{
  "train_examples": 24607,
  "mask_ratio": 0.75,
  "encoder_qk_norm": false,
  "encoder_inner_norm": false,
  "encoder_width": 128,
  "encoder_positions": "sincos",
  "eps": 1e-08,
  "final_lr_fraction": 0
}
Rows from block 2 of the decoder of a small masked image model, named by matrix and row number. Rows with one number belong to one neuron. Each number is 500 + 50 x the weight over its row's rms, rounded and kept within 0 to 999. All counts start at 0. Numbers have three digits each.
After each neuron's rows are labels from the 100 images, of 14976, where the neuron reaches its highest value: "colour at peak" is the nearest of a few named colours to the mean colour under the peak. Only what is clearly more common there than usual is listed. The data: retinal OCT scans (Kermany 2017). In brackets: how many of the 100.
# fc1: MLP up (decoder.2.mlp.fc1.weight, 512x128), inputs 0-127
# fc2: MLP down (decoder.2.mlp.fc2.weight, 128x512, transposed), outputs 0-127

fc1.278:508491516529510557458399530467511505476678446481427533438585548448383640459538518554559448526473521558556491569472484514502426545540466507585490457469469474489492538592555553425480424508544552513492561467535551445520485499474517517611561534497400535474498486537507544561511446521441449526485484458456486534475556471438370588495497497515475506525502459486522437514423471551589534538536
fc2.278:463541458523512533427482499483527452570503427482523493545474533546596465510487459359503544472528506505451547556592474544452538586498536534503446428477361467420494448474468478478451567450469403509477512586492495509515518543470539494544416436489616468565482599473487527556463617465490561527488523589513598508513522519449533464531541539446507500488562567539592514529592533427421546446475
colour at peak: white (96)

fc1.171:483483530458479504440472526511555552613529432524461589532587433514390476476492582488526592535566537521440457484535432481562494559447513532458506455459352452499485493624469429500538521495543479466524504555594476535470489509516563513511576551575449597527525485466523472488437433496439528551575511504530573593487493461434585449480481433609476529597443469527477440515494465509459547510552
fc2.171:531522479505531479516456382512493497486457577486560456509451495571498478582557480432388519578544492558469562445448493494519463443482469553373460504387320540609485442540516540546547545574484507519576524540504504466514538417530552530527474495481610501472528461543514524459486411502497500363517500504503516437540540535560584470515442506482502523524534498578546524525477531456477470472607
colour at peak: white (32)

fc1.138:481536498537144440444524584458574566508513478473530492451562553529477482485463471539449501498491461512497476516505446495491485442507504488547489522573545513471535498527491513494571531550464473491489483429607419496500475519485487464592477499514496490629487505509500557445520496458527525474483545559488488515511464461468518501492486502538580459562524519467485564512557512508502460537396
fc2.138:432499461509465519514555460508522526434470527480530494497467431484481503516546511463510477468467545572449487531501540574448493547491500478550487498517521677423545446538532439514448505521568474490474513501487318616481501582419559568452540498482498470504505520548520527565515521544421502507494414317547693509437510506540513474538515486486474499515506580481488534477448518549486543555466
colour at peak: grey (62)

fc1.14:501489526495498466534426478519532542589488421430415490602477548450446577436524440529518509430438523537531435472541480592462518507478487497502461413515520511482517457466533365491523489497490439524557649555663541632489461423493558593570560542539443495439461508544483518552516484480531542533506443473499552462482452491412499585459527557550436501438495480485579516506517545509463462476522
fc2.14:418498534503521469503521476438474459466450585616542529540479463566520399504495495558428452573480496548503549600525521463466442441508447511467456502484479483575562553501463599489504504386478483532574607562599569562531444577479409551475548500500510488370521408471468397484531495509466462476533405471475469546557489508485551479522526467579575487536462583483446485538529442519535568447535
colour at peak: white (90)

fc1.379:499476477409501411522589502434474580525491545500424471416519536547548551451488573534515540483542515532526429491532459495455432434544559533519483440440458559406487433436476498484536510427474533491499464498446507563521502449582479583589536510433570481478486527497486570617465432495629503492494517479509540404534489532471433446515479493481475436483663487497494602390539527501430559474463
fc2.379:527537513505484441491405550465501537539424512525414571549439460478480433540449475541439528598409494509429547477471475458456455551466569520473448430532491474574480510447465438510559508441457485476523504566500532550422485528552414530463472529549481459517483567612512377483385492434455499524522440509504478564596495530541538552526469442531582620579494555509477554487479428455541578452596
colour at peak: white (78)

fc1.249:510526441455361516560489520460491465511433523477469499465353523530498489529478434526550513594452496481459492501484515492489553521404496393521543480530455525569458541513491551530401512500516461469489520576582495482419538697522491495447507532533516437503475469426576522535484505419503572506483533534486610421494529471486509402473417496430443457491417522425514462400489538545466538507510
fc2.249:480487501555524525461490458530487593434508419524457473455490530529444506497538514536445482501593525441553539540458475464466531497495498513509469537474469471454513538514386467488557527463503541476411522475525564442522506553512474487516473534504504470509548548484479518447497565455468535521516392549878489474552478485484459522553514540533514489496497527503503482487526455465508469531485
colour at peak: white (69)

fc1.426:489467597460463519533564555490452518548529546594533578423531505596449537462545571510539490513537528517502432550565464497538485555559429601572472497518429543503413476531527503433558507503601436447588506541561526436550534473513500463562487526390562492450543462455521493510537422510580496503449446497542530451616404520407469551401491398478478470517485464433467563523456547438525514508472
fc2.426:432483651439485499480574436421426539533486504484526496472476498433491531505491355502451487499518533469551425465444518583455506484479538539531538545531484483531553508519492406529519506455415516605448445463508494487480522526476504526444476493424465618404532386556496529374424611459535494514553502499423509589564555590477468430493504494459558545533517522463481502572562538449501544490523
colour at peak: grey (56)

fc1.436:507471560522426471355514601529453473486568561490492455441552493585473529483459437502531552466511466482498474526439461534438514456498477615560506471586457499465494504499588492541454549474552482466456548415497473486402399671478468499465508549494497423564487534525476448503496467451452503476474545492476487504482485494460524401571465457486522554583437533359499560483518485550557472581410
fc2.436:385532432462499488506482538520515596566521509548503553567453510492446498548537507469474461497499482510558513419506531575466504544481484505473488497520517542477512469457541492523516503499450505568377530550397379626548478490507524542475487486507497450514530437478530502537468496548546485486483291389701533486470515487518509463532490492501471572530601494474456543588460479562517497539453
colour at peak: grey (78)

fc1.22:496499462553385438466491484526409502535506540502475526547522432490431501535510497512435511430539486513559493498450471552521523472450548555440570433522453389586492443529547503512468422492500529510462546474437537514506462271425587471490544533534517491484362472502492491486493485510479586419501443519475473499503483542486447464527465544478475572412471441465453571424498504599562477488605
fc2.22:462406572471500449503489631449514460548540549467500535440543482479532505473484552486539566534533470490533466565591493425531477559534440476567514555523501540492523509522542499477484456485416517550498601455540506444513477512506508512480497471531521444484517411502500589519480520505482508520502248342422371503466491522541544491417519435485491490450505442464487505545425505449490517484571
colour at peak: white (26)

fc1.200:504517527381522494551588546526527479536507513470478528483554442484477491426567534529543533447428523508531445448455482539522480558438448557510478560517483505509424427435535482448500484475525471717573525553560538525526527467497495501546440527498571497529494500497554488457473471467477519476331525509462506489663394446403477492472437421401479518521546464463502469431475481474467514513472
fc2.200:517533500578497429506485530486494534506492520539552517401533547508526488513447500514509527519521513501448481551499486493513531459548492477502498416503501506518509502514463486518539520469506474232381491547514372504477483437487547516371470511544486502428505426468511509443506493500578536548721461436518479505428553536520529517505462519457502484482552545468472493501542510493495410571422
colour at peak: white (34)

fc1.48:450514447521498390518502518509448502516441522500606479494536368455528503492489472450443560506514524507506433542580473462541583451507527601486495466342513557473484423597464497490568505446552513510520521651536487540517459574464494571509489561491612434531486484457503449536555474403577479520517499498503509422494515501469568495458375542543519470525516541583539447448408500457528555491463
fc2.48:500495483478521505575405428612514565542601464458427533522481629466356542562474484457542408507494483542491465503418517531506460535502537514476520459441562462620506577539489430476552475547446467496488459401432595456386523548472491500542489482626413511438493538552497507565466512483480475502525479493489547615560483480521518468508466486484457534568470418504484495527527523496514543445580
colour at peak: white (76)

fc1.49:469414493562551562513555533562519484610461506494542474509501465505449501565508434553567530541518514496453511510523548624502572511474493399560514400391489435544545536465533484472509534450511545513505490605472468481564508405520543493434492538402459474433493526507572474599454595417501515535519402493485522442554551500552468516535397491434471511504410460409502473505570572509440520394498
fc2.49:542433473507549532477454584509498516544460492505461469500385524512497510546506541531433532560517571511507533457513496516508530500515505510540507584461533457520539507478476544531522487526498466473522511401594680435505551528467487494465458535512532478513507534507457497498505560476558518578530344473726332448501444495425502503522489443446451529568474501463474495494561447457504433541509
colour at peak: white (48)

fc1.1:497458477562469588532554544537480516506587468583617613545495445493531504473550557508583516491466486454471374446527471518576491575417504456501401485488403504521555514569520611384520476515583509497520491490567507526529528538497521561509545486500477538480497478574483496498494537561480544400506516499518442488560484455428378472445406538509514487515515481438467427492439562565463436597440
fc2.1:554529547509428438549574477510510533547420453402463423411502487545477520514506529507462519490440494501476417448416512470417423499602562584461531616564504552547546501502460515515533475494486573491521514458542532574534451563542363535427379509506462491573519420481529457480449518428557481600536486476494498535555577586471519542447460466516401546475477557499487515443476434502519586468498
colour at peak: white (80)

fc1.460:517434471521224457530570527530562579540492554489569470451596492429468480516472471526555523504502478494448488550570447587468506501480443431513494457486514444524506518474520506461526544465522525516496527534542436533579437480488500467481446497518501427506419496525561474551449556444468582558523430427481551543478510503483484531503504479442483500555440511425456510522565567547574494472356
fc2.460:480561419508560504498478472483481518466524483519482470527423500538495479510585534486427537498444620527522469497531492533465496487523507503570513584458514545534560470483535446531524524488476395489539532439465533468485536553476506472418475476544512439523535526515497548502481497509506518545515334183473577439512452493526467500555553504470471561560459529521521487557508463431464483545463
colour at peak: white (25)

fc1.315:511444468564305460478544463515495514489582501482483537468491478534446522525550481572450535536462491471509523506527454572492470458502491598569540485466517508458618487572488471547514518487487528504432542446489384545570475637447530422590502544465490443518489579484496504420479497459557570384465552460495671437472477481465463456512569538485544512568474529472488495482486461563535451515517
fc2.315:386475565475482485489473549479548437481538538439519540457495449501511512528476592498494462460532506507516502465507506608513540581484567410480523528509539620495520434552596495480464533513517527548545626574513528549475547486482564584439496548512548496504440482496500547536517555512458482569549434556635300515571524547542580512503524437542543526433602480479555527497450541564499520510505
colour at peak: white (33)

fc1.411:512529488480487493437522576461477486495528578541624482506518419508554498553567478440538509503506507583633525529492513591448431394418420463539484545465403558415548518478518611436418453428595532504478505503460507502512499516508531530501479531449550479534521476572477531479518578524475519384508500495501464455485523457463462555539438523474471450404489612547492498515401400404554527531513
fc2.411:462548589456529489442459456468512515498480607559529499467460528488471509478422553654450565467503511538557518471498474383515506458546524512463458517421439521547469472686528514502516513495530544503526385527527465550483555518546459555429477496594527531432555487484453421390486421554467460501491502584523454480517521458565510386511408435452532499456525509502434575444442471518530512521504
colour at peak: white (72)

fc1.34:412468478498502476611523564389423510564591454576560436435462502582429476530472540541569515527543528518494533502559475594546534577574503451545485503519474517504398508453471516547432509491603468488523546497472510448582546511576469487488424480460545569546385519556508441473487470541572445487487491491506550483540492498412405406552483518450467457517473416518514630519481496532479451571454
fc2.34:550578534540531567506541473484502497541478468462568567545386537524439493519476555526511445459554448591484445453432468509481405431472471480498458507468530355594430543470498483438447494519486583515519486478605438517540467522488504543449569414474528512437620505556529629513509514516549460490515523466542556449525597582515463440529523436487483561434410495534516462515532420560545580532464
colour at peak: white (100)

fc1.250:452509542490458487430603522500499513546446622546589543589493436589519429576546519517421577494550538533472535494603472533489503512496485461467464543490443512459541520431446475454439482384484432504520467570549519528515562554567517522523477540510593516535485545542578402473518507488506548482499508482509363478448464462477553436504480556545419434408487522574356536417492505486547491494507
fc2.250:508518473433561589571529552540545494464547423431486507425419564467528517475538401478623492500515484565407499550606473549427500525510470413523486426459470444475432525497523499478452475479446516476442448603548559433452562595432525483564519491544450447598509530449523548541466503504520521512512508475471561497565550493415536553568521482511476594504522434484628474582536481525459498437431
colour at peak: white (26)

fc1.499:445500493503596535483485448564485488485565534513474496495352488376546504437519567552544507504456542495460460499588569492533465546575485538503542485443531491475449483432417497487476423463531457502577544480484498531571554490464508440480477533454499564434511498461500474537361531470447508539519465481488404426481569553523488477477498561417541580538506472554513401488339452445466506392583
fc2.499:522563537405553488466446505471498491434540506456557459478601486560550439479475469524521479470485555492530505481476502480560528459466543403351478512516474423638419455508486417506508532486478510485516521502490612455526453394524488469582484486514525489476376431504483488484523434399527453513532612430559421511631471513406489484494553534559519550461496514553497475620507549522504517474517
colour at peak: white (44)

fc1.508:494462391474356498453566497518539524481468477476550506471592509452514496527496485562484475479498510518478487489395524490518506474475507410486499464475465460455512487537472493494569518509489489465527566412580443470538518773528552438530489502457475486445489464462469485481489570421563594473500515600441547409474423480489500485585456492471518476464438462513460519541558505566544458580486
fc2.508:464464586494467504541543589476520563463482565449512482455439469422427520533538620525418507519542454498477545613557508570443517494422445483584496515521526630416573472526487454407492477534496465503471488490483436482478514606452532552418483482485505406520455615467533527496496536473497506568477473506324418473435476493541477503545496469454522482540467539482601486425495512459465485558524
colour at peak: grey (86)

fc1.80:364334484428496447512488535436488487526549468527594558555559510505422548549456538527489505487509672621606580413519250491474504513467422430490524491520506505486541479509513496475493482554483457511588527519596540451510527484538500496496511509500537502535506531544511485481509523544533521536535565533473472519502503501486435457465465508512535487535504506500538460486486485538499527444523
fc2.80:320526495591834501482496445486531597475519457465544531502554474512492495457502465501448574447426427395478492464436521516472517514485475452461523534499527514556515439492472505494517460495510547498543491562560525438447547449449447449524512472466462511528457467513453491512482509515525503552509529420441555475495519461531560533524512540522473505456518531526537455496521479477498524524497
colour at peak: white (100)

fc1.284:509500416502498513529550498497492473584497471450491585413519566461465592522567585501595504506486495528529455469502484468415424478422473571538432419476455461497480460507577527427546471508443512517485541564533526579412485493513605527565584572543542542504511514432528496564451460397499503512510468473490461479648560460509436420398480499450503451529539528558454402518449501554507488617465
fc2.284:496476539551504577401491530442507458552463386554523487444494545492534507510456505401556493455483510493514419505517497566509548546547457431455379487502442525509555502624518418464401648496524495514496506444558515528610539531460587389559432472503489475510445537490476530478468567520492554476541487551491580385524444492568470467508510540479472529472564496521569513586535498417409474492467
colour at peak: white (74)

fc1.134:491356494530294462500557522501579579541554531483521510431510478461443506551514462570525534462494445493502540516578460592513481471508544507515510483524512490426548512545524479517565449506458489515487524463510494510503478698460558483547461521465500497600471447531523551435469557460548551540500450626484581443468470479529519509504531467508529485553474487480449523542562510609523406550439
fc2.134:443427492461451504520494518513528452476477563492513494494548490520477514512538590496424514490492544531496488489484523592477492477478495449535504555472570576486515442497537529494493533514536399513563559506497512500488514558453517501453477485487473505523473462470525516551476545504487507537529423132683442451523509458533502538544489483495499503552517512497529501489536506485483528523453
colour at peak: white (49)

fc1.424:462502489377530431555504506456490539533473512569543469470506457589489495523529620540536555439520514522469456511487481523509508484480469501519486429417368594509535416539489470506477529446568543447567525484502432509491579408556643492471454502492539546485451494513500507439546481528504514561510521579657599485510568446512507485502422470593434460405495553497411520399521522474493481532546
fc2.424:425473558493452433488533475455483536508474482412397477552509503530453577544559476498601451622559428468466461517542502524499393392480510445506422509483497503537473503535529484553470540589476497542454465560488422503552492443552513541453440490533502484460645592496594479520535450496446483534508534538520565486575410543498442469456446461486500573625525551495430525554454568511523551575552
colour at peak: white (68)

fc1.357:525481458467695541420474383509474415508513535523477508495547529538596567474513557583463532480439477493521487502462487539555484498546504554557569494399479512543503509456401527520545496497548489502516494471594546518456541549512496431454500586453484517480541527490502495481476598384535470375489496501502574420527521507526469467563483528463485482500539460529535417392454458512387510485622
fc2.357:505450610479511486494439576459490493441523510450545503494534491450485457519467497504589479510531484473558512542511480463537508495492486418446478485519455502518489451528504376479508477461450533506441465506493520427536499444517446517549492497463544470454435456501522489463530484473498450462503466606665214544518516535554506492456511480570512487495533439495624487559423572528472552496560
colour at peak: white (36)

fc1.243:454490490526487421512492574472544537514459516540436462528465473526417469511499561501509594500433598582512495495592451564543520541504503567491504460551486511466441588481474579494444454415565352480530560552538506473481625558526495493551467536556510509493591529551566444463592463485566596430550460480507496494538440489481499502460469543478383465544490525477393487497495467388488530606455
fc2.243:584429502503523536576528564477476454535565552487453519502617584495469582477490497464623561499577512525503418455506450609436487554442503508553476548528529532534457502538601424535464527517500546497562580485529571530499547512504440422481540514517463512436502387498454493431462468563492474398475466494477482486506529453439403532546523420351522470473427385504514496532522547504465537465446
colour at peak: white (85)

fc1.299:484630543555418440431543606463505559495506538485491496448464507523441522499470507490566525535496490469449539547602521588539603447547485530518493506618516475401494490549555456506478490424493506532475511472358564466436441502480501531541502507450513467599604527558483521498455523429453422592513418504544442462525513505481487488473524494516569566584436512485477447591457489516441480446380
fc2.299:489518450394524515529482422594521529443451500525506504594552476526488490536539462476486469463436541574474546365484563570452531493468559500441484516485529542511469440466505582530515533538555453486510475533471572603505484486453524511508456474471466488517458508526524436544513449503525474500536332585696550458581517498437478461580509457497470522548585552509406528564503506549504469530396
colour at peak: grey (68)