config = dict(
    encoder_patch_size=[6, 6],
    beta1=0.9,
    steps=21500,
)
Rows from block 1 of the decoder of a small masked image model, named by matrix and row number. Rows with one number belong to one neuron. Each number is 128 + 24 x the weight over its row's rms, rounded and kept within 0 to 255. All counts start at 0. Numbers have three digits each. After the name is the row's rms in percent of the matrix's.
After each neuron's rows are labels from the 100 images, of 14976, where the neuron reaches its highest value: "peak at" is the part of the image that holds the peak; "responds to" is what is common among them. Only what is clearly more common there than usual is listed. The data: retinal OCT scans (Kermany 2017).
# fc1: MLP up (decoder.1.mlp.fc1.weight, 512x128), inputs 0-127
# fc2: MLP down (decoder.1.mlp.fc2.weight, 128x512, transposed), outputs 0-127

fc1.290 012:134062106135077074176071126108083107126135161119183135103149151150103132116092091072075151144135139134106129113102151135104131113128114142132169130119127147133120091098138131112136096158112129124101126102142131114111113108136084118157132124111131124145116140128131123140108107142109138101120127120125121129155100149125129107083084118096165079086147135114100114109128118168094132152124
fc2.290 014:013109136115117128117134115146123106105124121125124135120099129119146115092117145082142144123110144122109092127158131118130134123140124142199130125130088121123125128203116118131212130129137147127065113137129159137142124137133128119124124120136141089117116162138123139119125130140129119124121198106151111155127136130089138137140210141125136149119118139161132109123116126119128130102121
peak at: middle left
responds to: finding: diabetic macular edema

fc1.214 163:148144129134127126101161130158177115109151119186163198123125133144113112159115180149103127136120140134133117120104124116123098136123145130146121137107074140096149117144115146128183100116104172070144113105100117085123110164146112157136145158125119153180133115126172146133132104090116135161120130145182157162140146142120147123125094134137101163092120109131145147140085115118134129154153
fc2.214 143:140123097133132100123151121110111126136101129103138122131112088133153161096134151107144112136141166114053094154145120099171140155087111135142138097125133133101105095138137106116168147155169129072141152169140112168183152104143165146125125167105130119131119120153148157154163089134096167114082079105121129132141112120157125136088133139127134131176096138133132108105135159132141114103122
peak at: middle left; bottom left
responds to: finding: diabetic macular edema

fc1.479 013:110114058107119117101152064130133120121127113113089139127163191114157122122131165138131139119076136119141118113118127123094122111080145134135127100128129126118128124098135164106087144115141136108126136124107113151136125167118187128117125134118139096169165119135162095105125140122057129102120152127133092101102113137121143106090112094161164145125128108071113103116129112102136130110082
fc2.479 012:189141174131122131113123125114115138080163141126145111124157109110120130128110145047130139136135084128143131137138116152117123114098126122062126126130186146130109088156123133117144143129128147130118088134095141110124144112121138108116107106119091108126091101103137125125127107148143112108123046138126173120116158141171136043144154152136143127128098114154136162148139126107136131114136
peak at: top right
responds to: finding: diabetic macular edema

fc1.386 011:153101154153100112108112180144189122150130166101110075118111083086152135140112119095084135125125118126109118115141104158151160141082099130146160107102088108143154120109138137150123123160110130125089155095142112108148111137116152084153120143115123086149119133131152137139139141120148114103118123156112151124111068110133081139113121163091100119107116130115121113096113121076118146121180
fc2.386 012:238078132153107139149128127117125124165176148125155128123105150118144136132137117092124125135130157126135129095139124119130139138130138145113106146137151122147137121083148120119058133126110157118145157138120195120115116125131115138128141138140145173150145170121115120125134165140103121120135162181119128129142128121117142035148148143114119165129158107134124113183126116137142127136147
peak at: bottom left; bottom right
responds to: finding: diabetic macular edema

fc1.454 014:133031090132168126105132129116120107118133121122100077129170146134108124110115120142122126118104130121131114106148122115105103136132107117135157113128185136156102106115139190118043122139142130117125128115082090151135122135136150135145135130115139135126129117096138084131165099141098168162123113114120109123145118139113174063101081115125121144102104135100113113134116117125109098111117
fc2.454 019:090115142129122114143122126120111132112146115131120125120124132131125124115126125146118122120124138119120123120133133118119123125110128123134128125132230124124128125097116147127108119129117126130104116140137142131139130120127139121116119116137117244118116124133129120122133102161126126116122105141151144122118137129132150150122201142135145120119142130136120136255126123123129119126113
peak at: centre; top centre
responds to: finding: diabetic macular edema

fc1.481 168:107119116165134136148117135161103157136153132144153133154148139183161100130160129137112157135157145143146139137148109128125117087142137112105102132081104111127149135120135106115087113119091112125110076077101125124116187175115178133137109148177163138157149165124146155155182141147122143129169162143123086108126115052113141110135121118104124139120138165139129112158125102140126129146118
fc2.481 184:125149155077137114167154143119117146132081126137111160092142079152154107153101149098109141118120136134126104122153110175149131154104088140127114141170149134083155101135133140124123159115114129136145054106080122105067157122153152102135093140112112115092107128096142154080144154145103131172130147141118144132126129072147136138133122139175120119119136096115112123143157114095133151125139
peak at: top right
responds to: finding: diabetic macular edema

fc1.239 013:132152155079071071153109106125120131124135114147141161108132143111163123148122141131084125139174120127131115106105119130128127107135132124127156181157146128117112124100115136137077117107140092126138132084120119144120143100088082145130131136115139140090147125121139125164071132112139147139128139070119096171105124165114155106139088073106098066088134132102109120164130148148112121120122
fc2.239 016:250132136116131141119140116172128110116111095123110119134142113134146121125143141242134132130136116117127148138116131135125125116128118122144147107133174130108129122029118142138175139131144163130176114132131105145143135100125115137137126114118118095135136174135133143113114119126139117131130171130114068139112142124111128119143148126125128113117147130116145131171126131118130135114106
peak at: middle left; top left
responds to: finding: diabetic macular edema

fc1.134 137:130135147143136161127173171135119151099165155189126162130112150151130101150143104141116129163129142116121099111139102110106112087103145119138110128123135140106132132160138142113144087092125146116096119079107146108124145167164120182133143152115135116144139123156167086115123106109137134100220166132139116147119126105127087145132076170144115132127138126141110159127074102111139139135113
fc2.134 154:119117147142115119153089120092125142120112098147145135104109129098149165086145121113144115109155125103087089146138116179120144146111108129122119142140109137138120097131118124131141135117096129110038076121114135141165109132119130150154116121103131117131140149124137141173166107152146115127239169117089134138146128092152141144111122170128143120144085104090131124135130124160130127121111
peak at: bottom left; middle left
responds to: finding: diabetic macular edema

fc1.364 011:118170138164155127092137071200115157134126124126127177106125148102053124125121115129097158156101113119153129088128105109135135124090140129150160114102120089148130137063141127076100099112152106128086155147147140125147129147127072129136119164111133121108137104116107129137102134093100115098117165135125150100090104120128127116126098115125167132122138129132133146107143133123076124125138
fc2.364 014:063124147122134126118124153128114137157148128132117123117137127135135129129126142151127141141130133156131114157125132151138129120131124137249137128131157145160128105079139120121161121149112116133085143113125140121147140112122109117106128124137130119140125148149126133131126112100128135142123083111124237135120139132131125141153081132134130142120132137166151142014117124144124131138139
peak at: top right
responds to: finding: diabetic macular edema

fc1.413 186:136127113139133125148108163176115149163130154134122136185135173100114112106139150155117136098084138122139132147155114157120066151163129120122110125140116133149085135096108102117134135087120122148109089086120125125060147171105130157133115113144134131136202154132110131146140162116110169133182171143133115112113120124119139115120125136110103160109137188123124125106122089155114134101139
fc2.413 197:108132140103127081148144129107109126136136101119142120068125083140155132167122158142119128168145113148126103117117138095120178121124118153129122119131105132105162141135132153142123133140140155117166085114110136089138128108170141096124130138066141153105093101127177159134105102152132109146115136156137160128130075109126090125139122110149153117177128064125109137128123204086117124154117
peak at: top right
responds to: finding: diabetic macular edema

fc1.38 013:109100084121249111092164189093152119167131157134120084100143156130144147144133104159131118127101099126145107114133113131117133122141131124148140079154130119146144121118106132156110112118137139125113125137139094137128157122126118149139133148111132132172123130116162104112166131148101117074120149122130132089178131140160150086122131151145124145135098138105086120148126124144122108110093
fc2.38 016:083148135121130128133123163106131151116144133124125122123151136136108121142114107079129123128133117120124121117142136149116133132114126119250127120123116121106136117139130110116096120136113094130106134127125163129139116135132142138122119114123118234144111099139126142120134115138123127120126090118147115094132146130151154033152148139134143139134146132105123149224110131138129125151110
peak at: centre
responds to: finding: diabetic macular edema

fc1.299 014:152229143129182078127060098155164142140141157141148139148151122127172122118142105112088147132134114133115105122128122119160136132106095124129139146106115143150137142057136122139103137168123129135113153116148130134130101119138134096165142131130135124120129111126100135168113106106144126117126135115125121148121102131133111143126095100093109075122189122161134153078142113130114116130167
fc2.299 020:061116127127120139129138110129125130121148122127138134128087114118134122112121132120121130127128168126135118128136128122118132131128129130207126124130120136135129129033141127122121132132130172126094124148117106126132135117130108122130127121142137110120136161118115125130125133150130125136120175125116212143116126139120137228140255134123125115126135115124129125098117126127130134116142
peak at: top right
responds to: finding: diabetic macular edema

fc1.394 014:171043154147194142126093128103188122155102096133125107179132125136099124099132085118094141150093132121126116144153126131174180143119103112146152092137132137112132139103090116164113130120140139131105124120102112096155121133102173111182147144134137111132120121117105129147106109124151131115122142130122145157135097102135101115100101126115150068106136134116138159107125127116101159134150
fc2.394 015:131048137150115137134143144129129125151136145125135134126112120109128118121134127092127113124128137119128148105136120118117132135134125134226120137135106138101138135177131116131062132139141127122114140157142125144091130151127126137141139126129125188144145141124105124134127115154112117137132163104141220137145122138129135230130188124121139124121168128136133122059122128135133121138143
peak at: bottom left
responds to: finding: diabetic macular edema

fc1.256 191:146130134110128133093139173126203149099187183133108155109164157175110089123125128127119142148117148150118125121078116126105134107120145112128135113124111132069138127141123149108080126063147161124123163126099130128130160157129104151133159142120106160129130128132139158152162139124188143115129121122141127136097115140126140146144083152128115119075123099118132101140109081108116163129143
fc2.256 186:127123142171164142148111111152113131110151112120192124084101117146136171119137137117134129116147141134124156188187105105144160152130098153124105140098096093143159128129180169101110092160156109134147147137127146145188131103120116087115134147105129164101088127089136170117123124126084117121128133144128129145121112117140117125092132127120149102118120137115179136119125144132108129197140
peak at: bottom left
responds to: finding: diabetic macular edema

fc1.317 013:131148125157176125101086114132119069121082158113135119106169133117107139109097087114095157154103144130111122108137126138115166108124131119126159167095110130142099134099154161096109116157123143131082113125180115102125100163133135124154128132135124100101147142132145132160164119112123142096116144133123161145140109107115121106104077172072169110074094116125099089106133124161115112125144
fc2.317 017:125094133136114129151125105143107122120118141133129137122108136135137122104130140106132129137120153113119122117140143131135126128137107143131132130143093126129138121105111095129112127144124151131061117134137173139123148136134116122113129132140141130133127142108125133128128146098126128127109137157164255119143122122107114153114132130124127118125146145166137128140126119137128132132134
peak at: bottom left; bottom centre
responds to: finding: choroidal neovascularization

fc1.494 177:124129147133124155136128162135114117139129138142152113138165137104070150105114169138157142124152124149164149133162126123119118155132122136106097104098135090124151105156082117130114132120128091132139158122155113160127140158140144134127177108130155116121149181123161136132116143182129149123121118134139150135115123156114093116146115154136125125095157147137146077020154081112096128097085
fc2.494 164:117139094140137101132130121154151098125145114188142104128145149122116126132151136129165130103153093133108104092085124141150145135116108114129110116160133132106123152127164158130118156136190149136140136114132134108126120141062149135088132065133090148143148088159056141129090162125133143120127118108121140102114173103115152113135115163098133146153099131109166103150101152162082100142144
peak at: centre
responds to: finding: diabetic macular edema

fc1.187 161:130134104137119116143111109143130121138167186102124130127138163121116154097154137128115141115135123149168167172150145081103122090146138122122122108155131094132078126105104091108173119096091147135126138124120112156108152129145107131150144166112170147129109128131147134148151070081133155164126131126136133111121121139126121204140132123135110066102086131127149146127120103116114132059095
fc2.187 178:120095110095122136105134143132156116123129150106104142172154142137131106154133125135089126192086117115125116097117143136068136129101125081125141158141140171086163098133144134183142157116063129128123148165113128134138148119145082140123097136136088131134109111126060133142142150109156116126126116126125117158112124144114170129141137115083129182102088170149097116121101148123132153123136
peak at: middle left
responds to: finding: diabetic macular edema

fc1.457 015:115059127112044100102134159121110129127141125122113143097132136165138146131100144134118116131130126127136107073130131133087108110121161112095155174153175164070103113119117118116130112140126103123151100124104106164144127178099123131142130102111129122156177132102167128104139106119104128131130115110117126153132146135115153089128106116145131114113115134076090102163137120133132097139064
fc2.457 016:161092110120120094127118112151139127088111114125143120126165118152098135144132113143120111126132128108119130140126154161135120118100122118201138103131099126114133109049114129130140128132140123133165101108116135148128124127112140120144124125111121174110107115146131139115118125162132135109130121154149255110138122115085116099130124134139142116116126158174124158155123114134128124122089
peak at: centre
responds to: finding: diabetic macular edema

fc1.442 015:139170119143113135092123172105115120123103115101133131119166142161054140125101097149104109150153140126141123112140144143115151121161138132118125159176171161111118086124120191087124128114160136127138091108099099163127129122087123140122149129129138128154154145115169112099148113147112163141126134111112124182109140148117150096115124117101096136117118115080086144148145137167135093148073
fc2.442 013:060068132115109114147125129143138097094132107133130129123165121154101126126140094191135103130132151108104120111136155144129120124104111120203138109127078114088144130122113123134113123139127123130159127130127147140137115114120155134149123111137119092122116118146133142124122094130113136125130177130169056122144126125082110073131185122137142112101121153137100150205110111132127126146087
peak at: middle left
responds to: finding: diabetic macular edema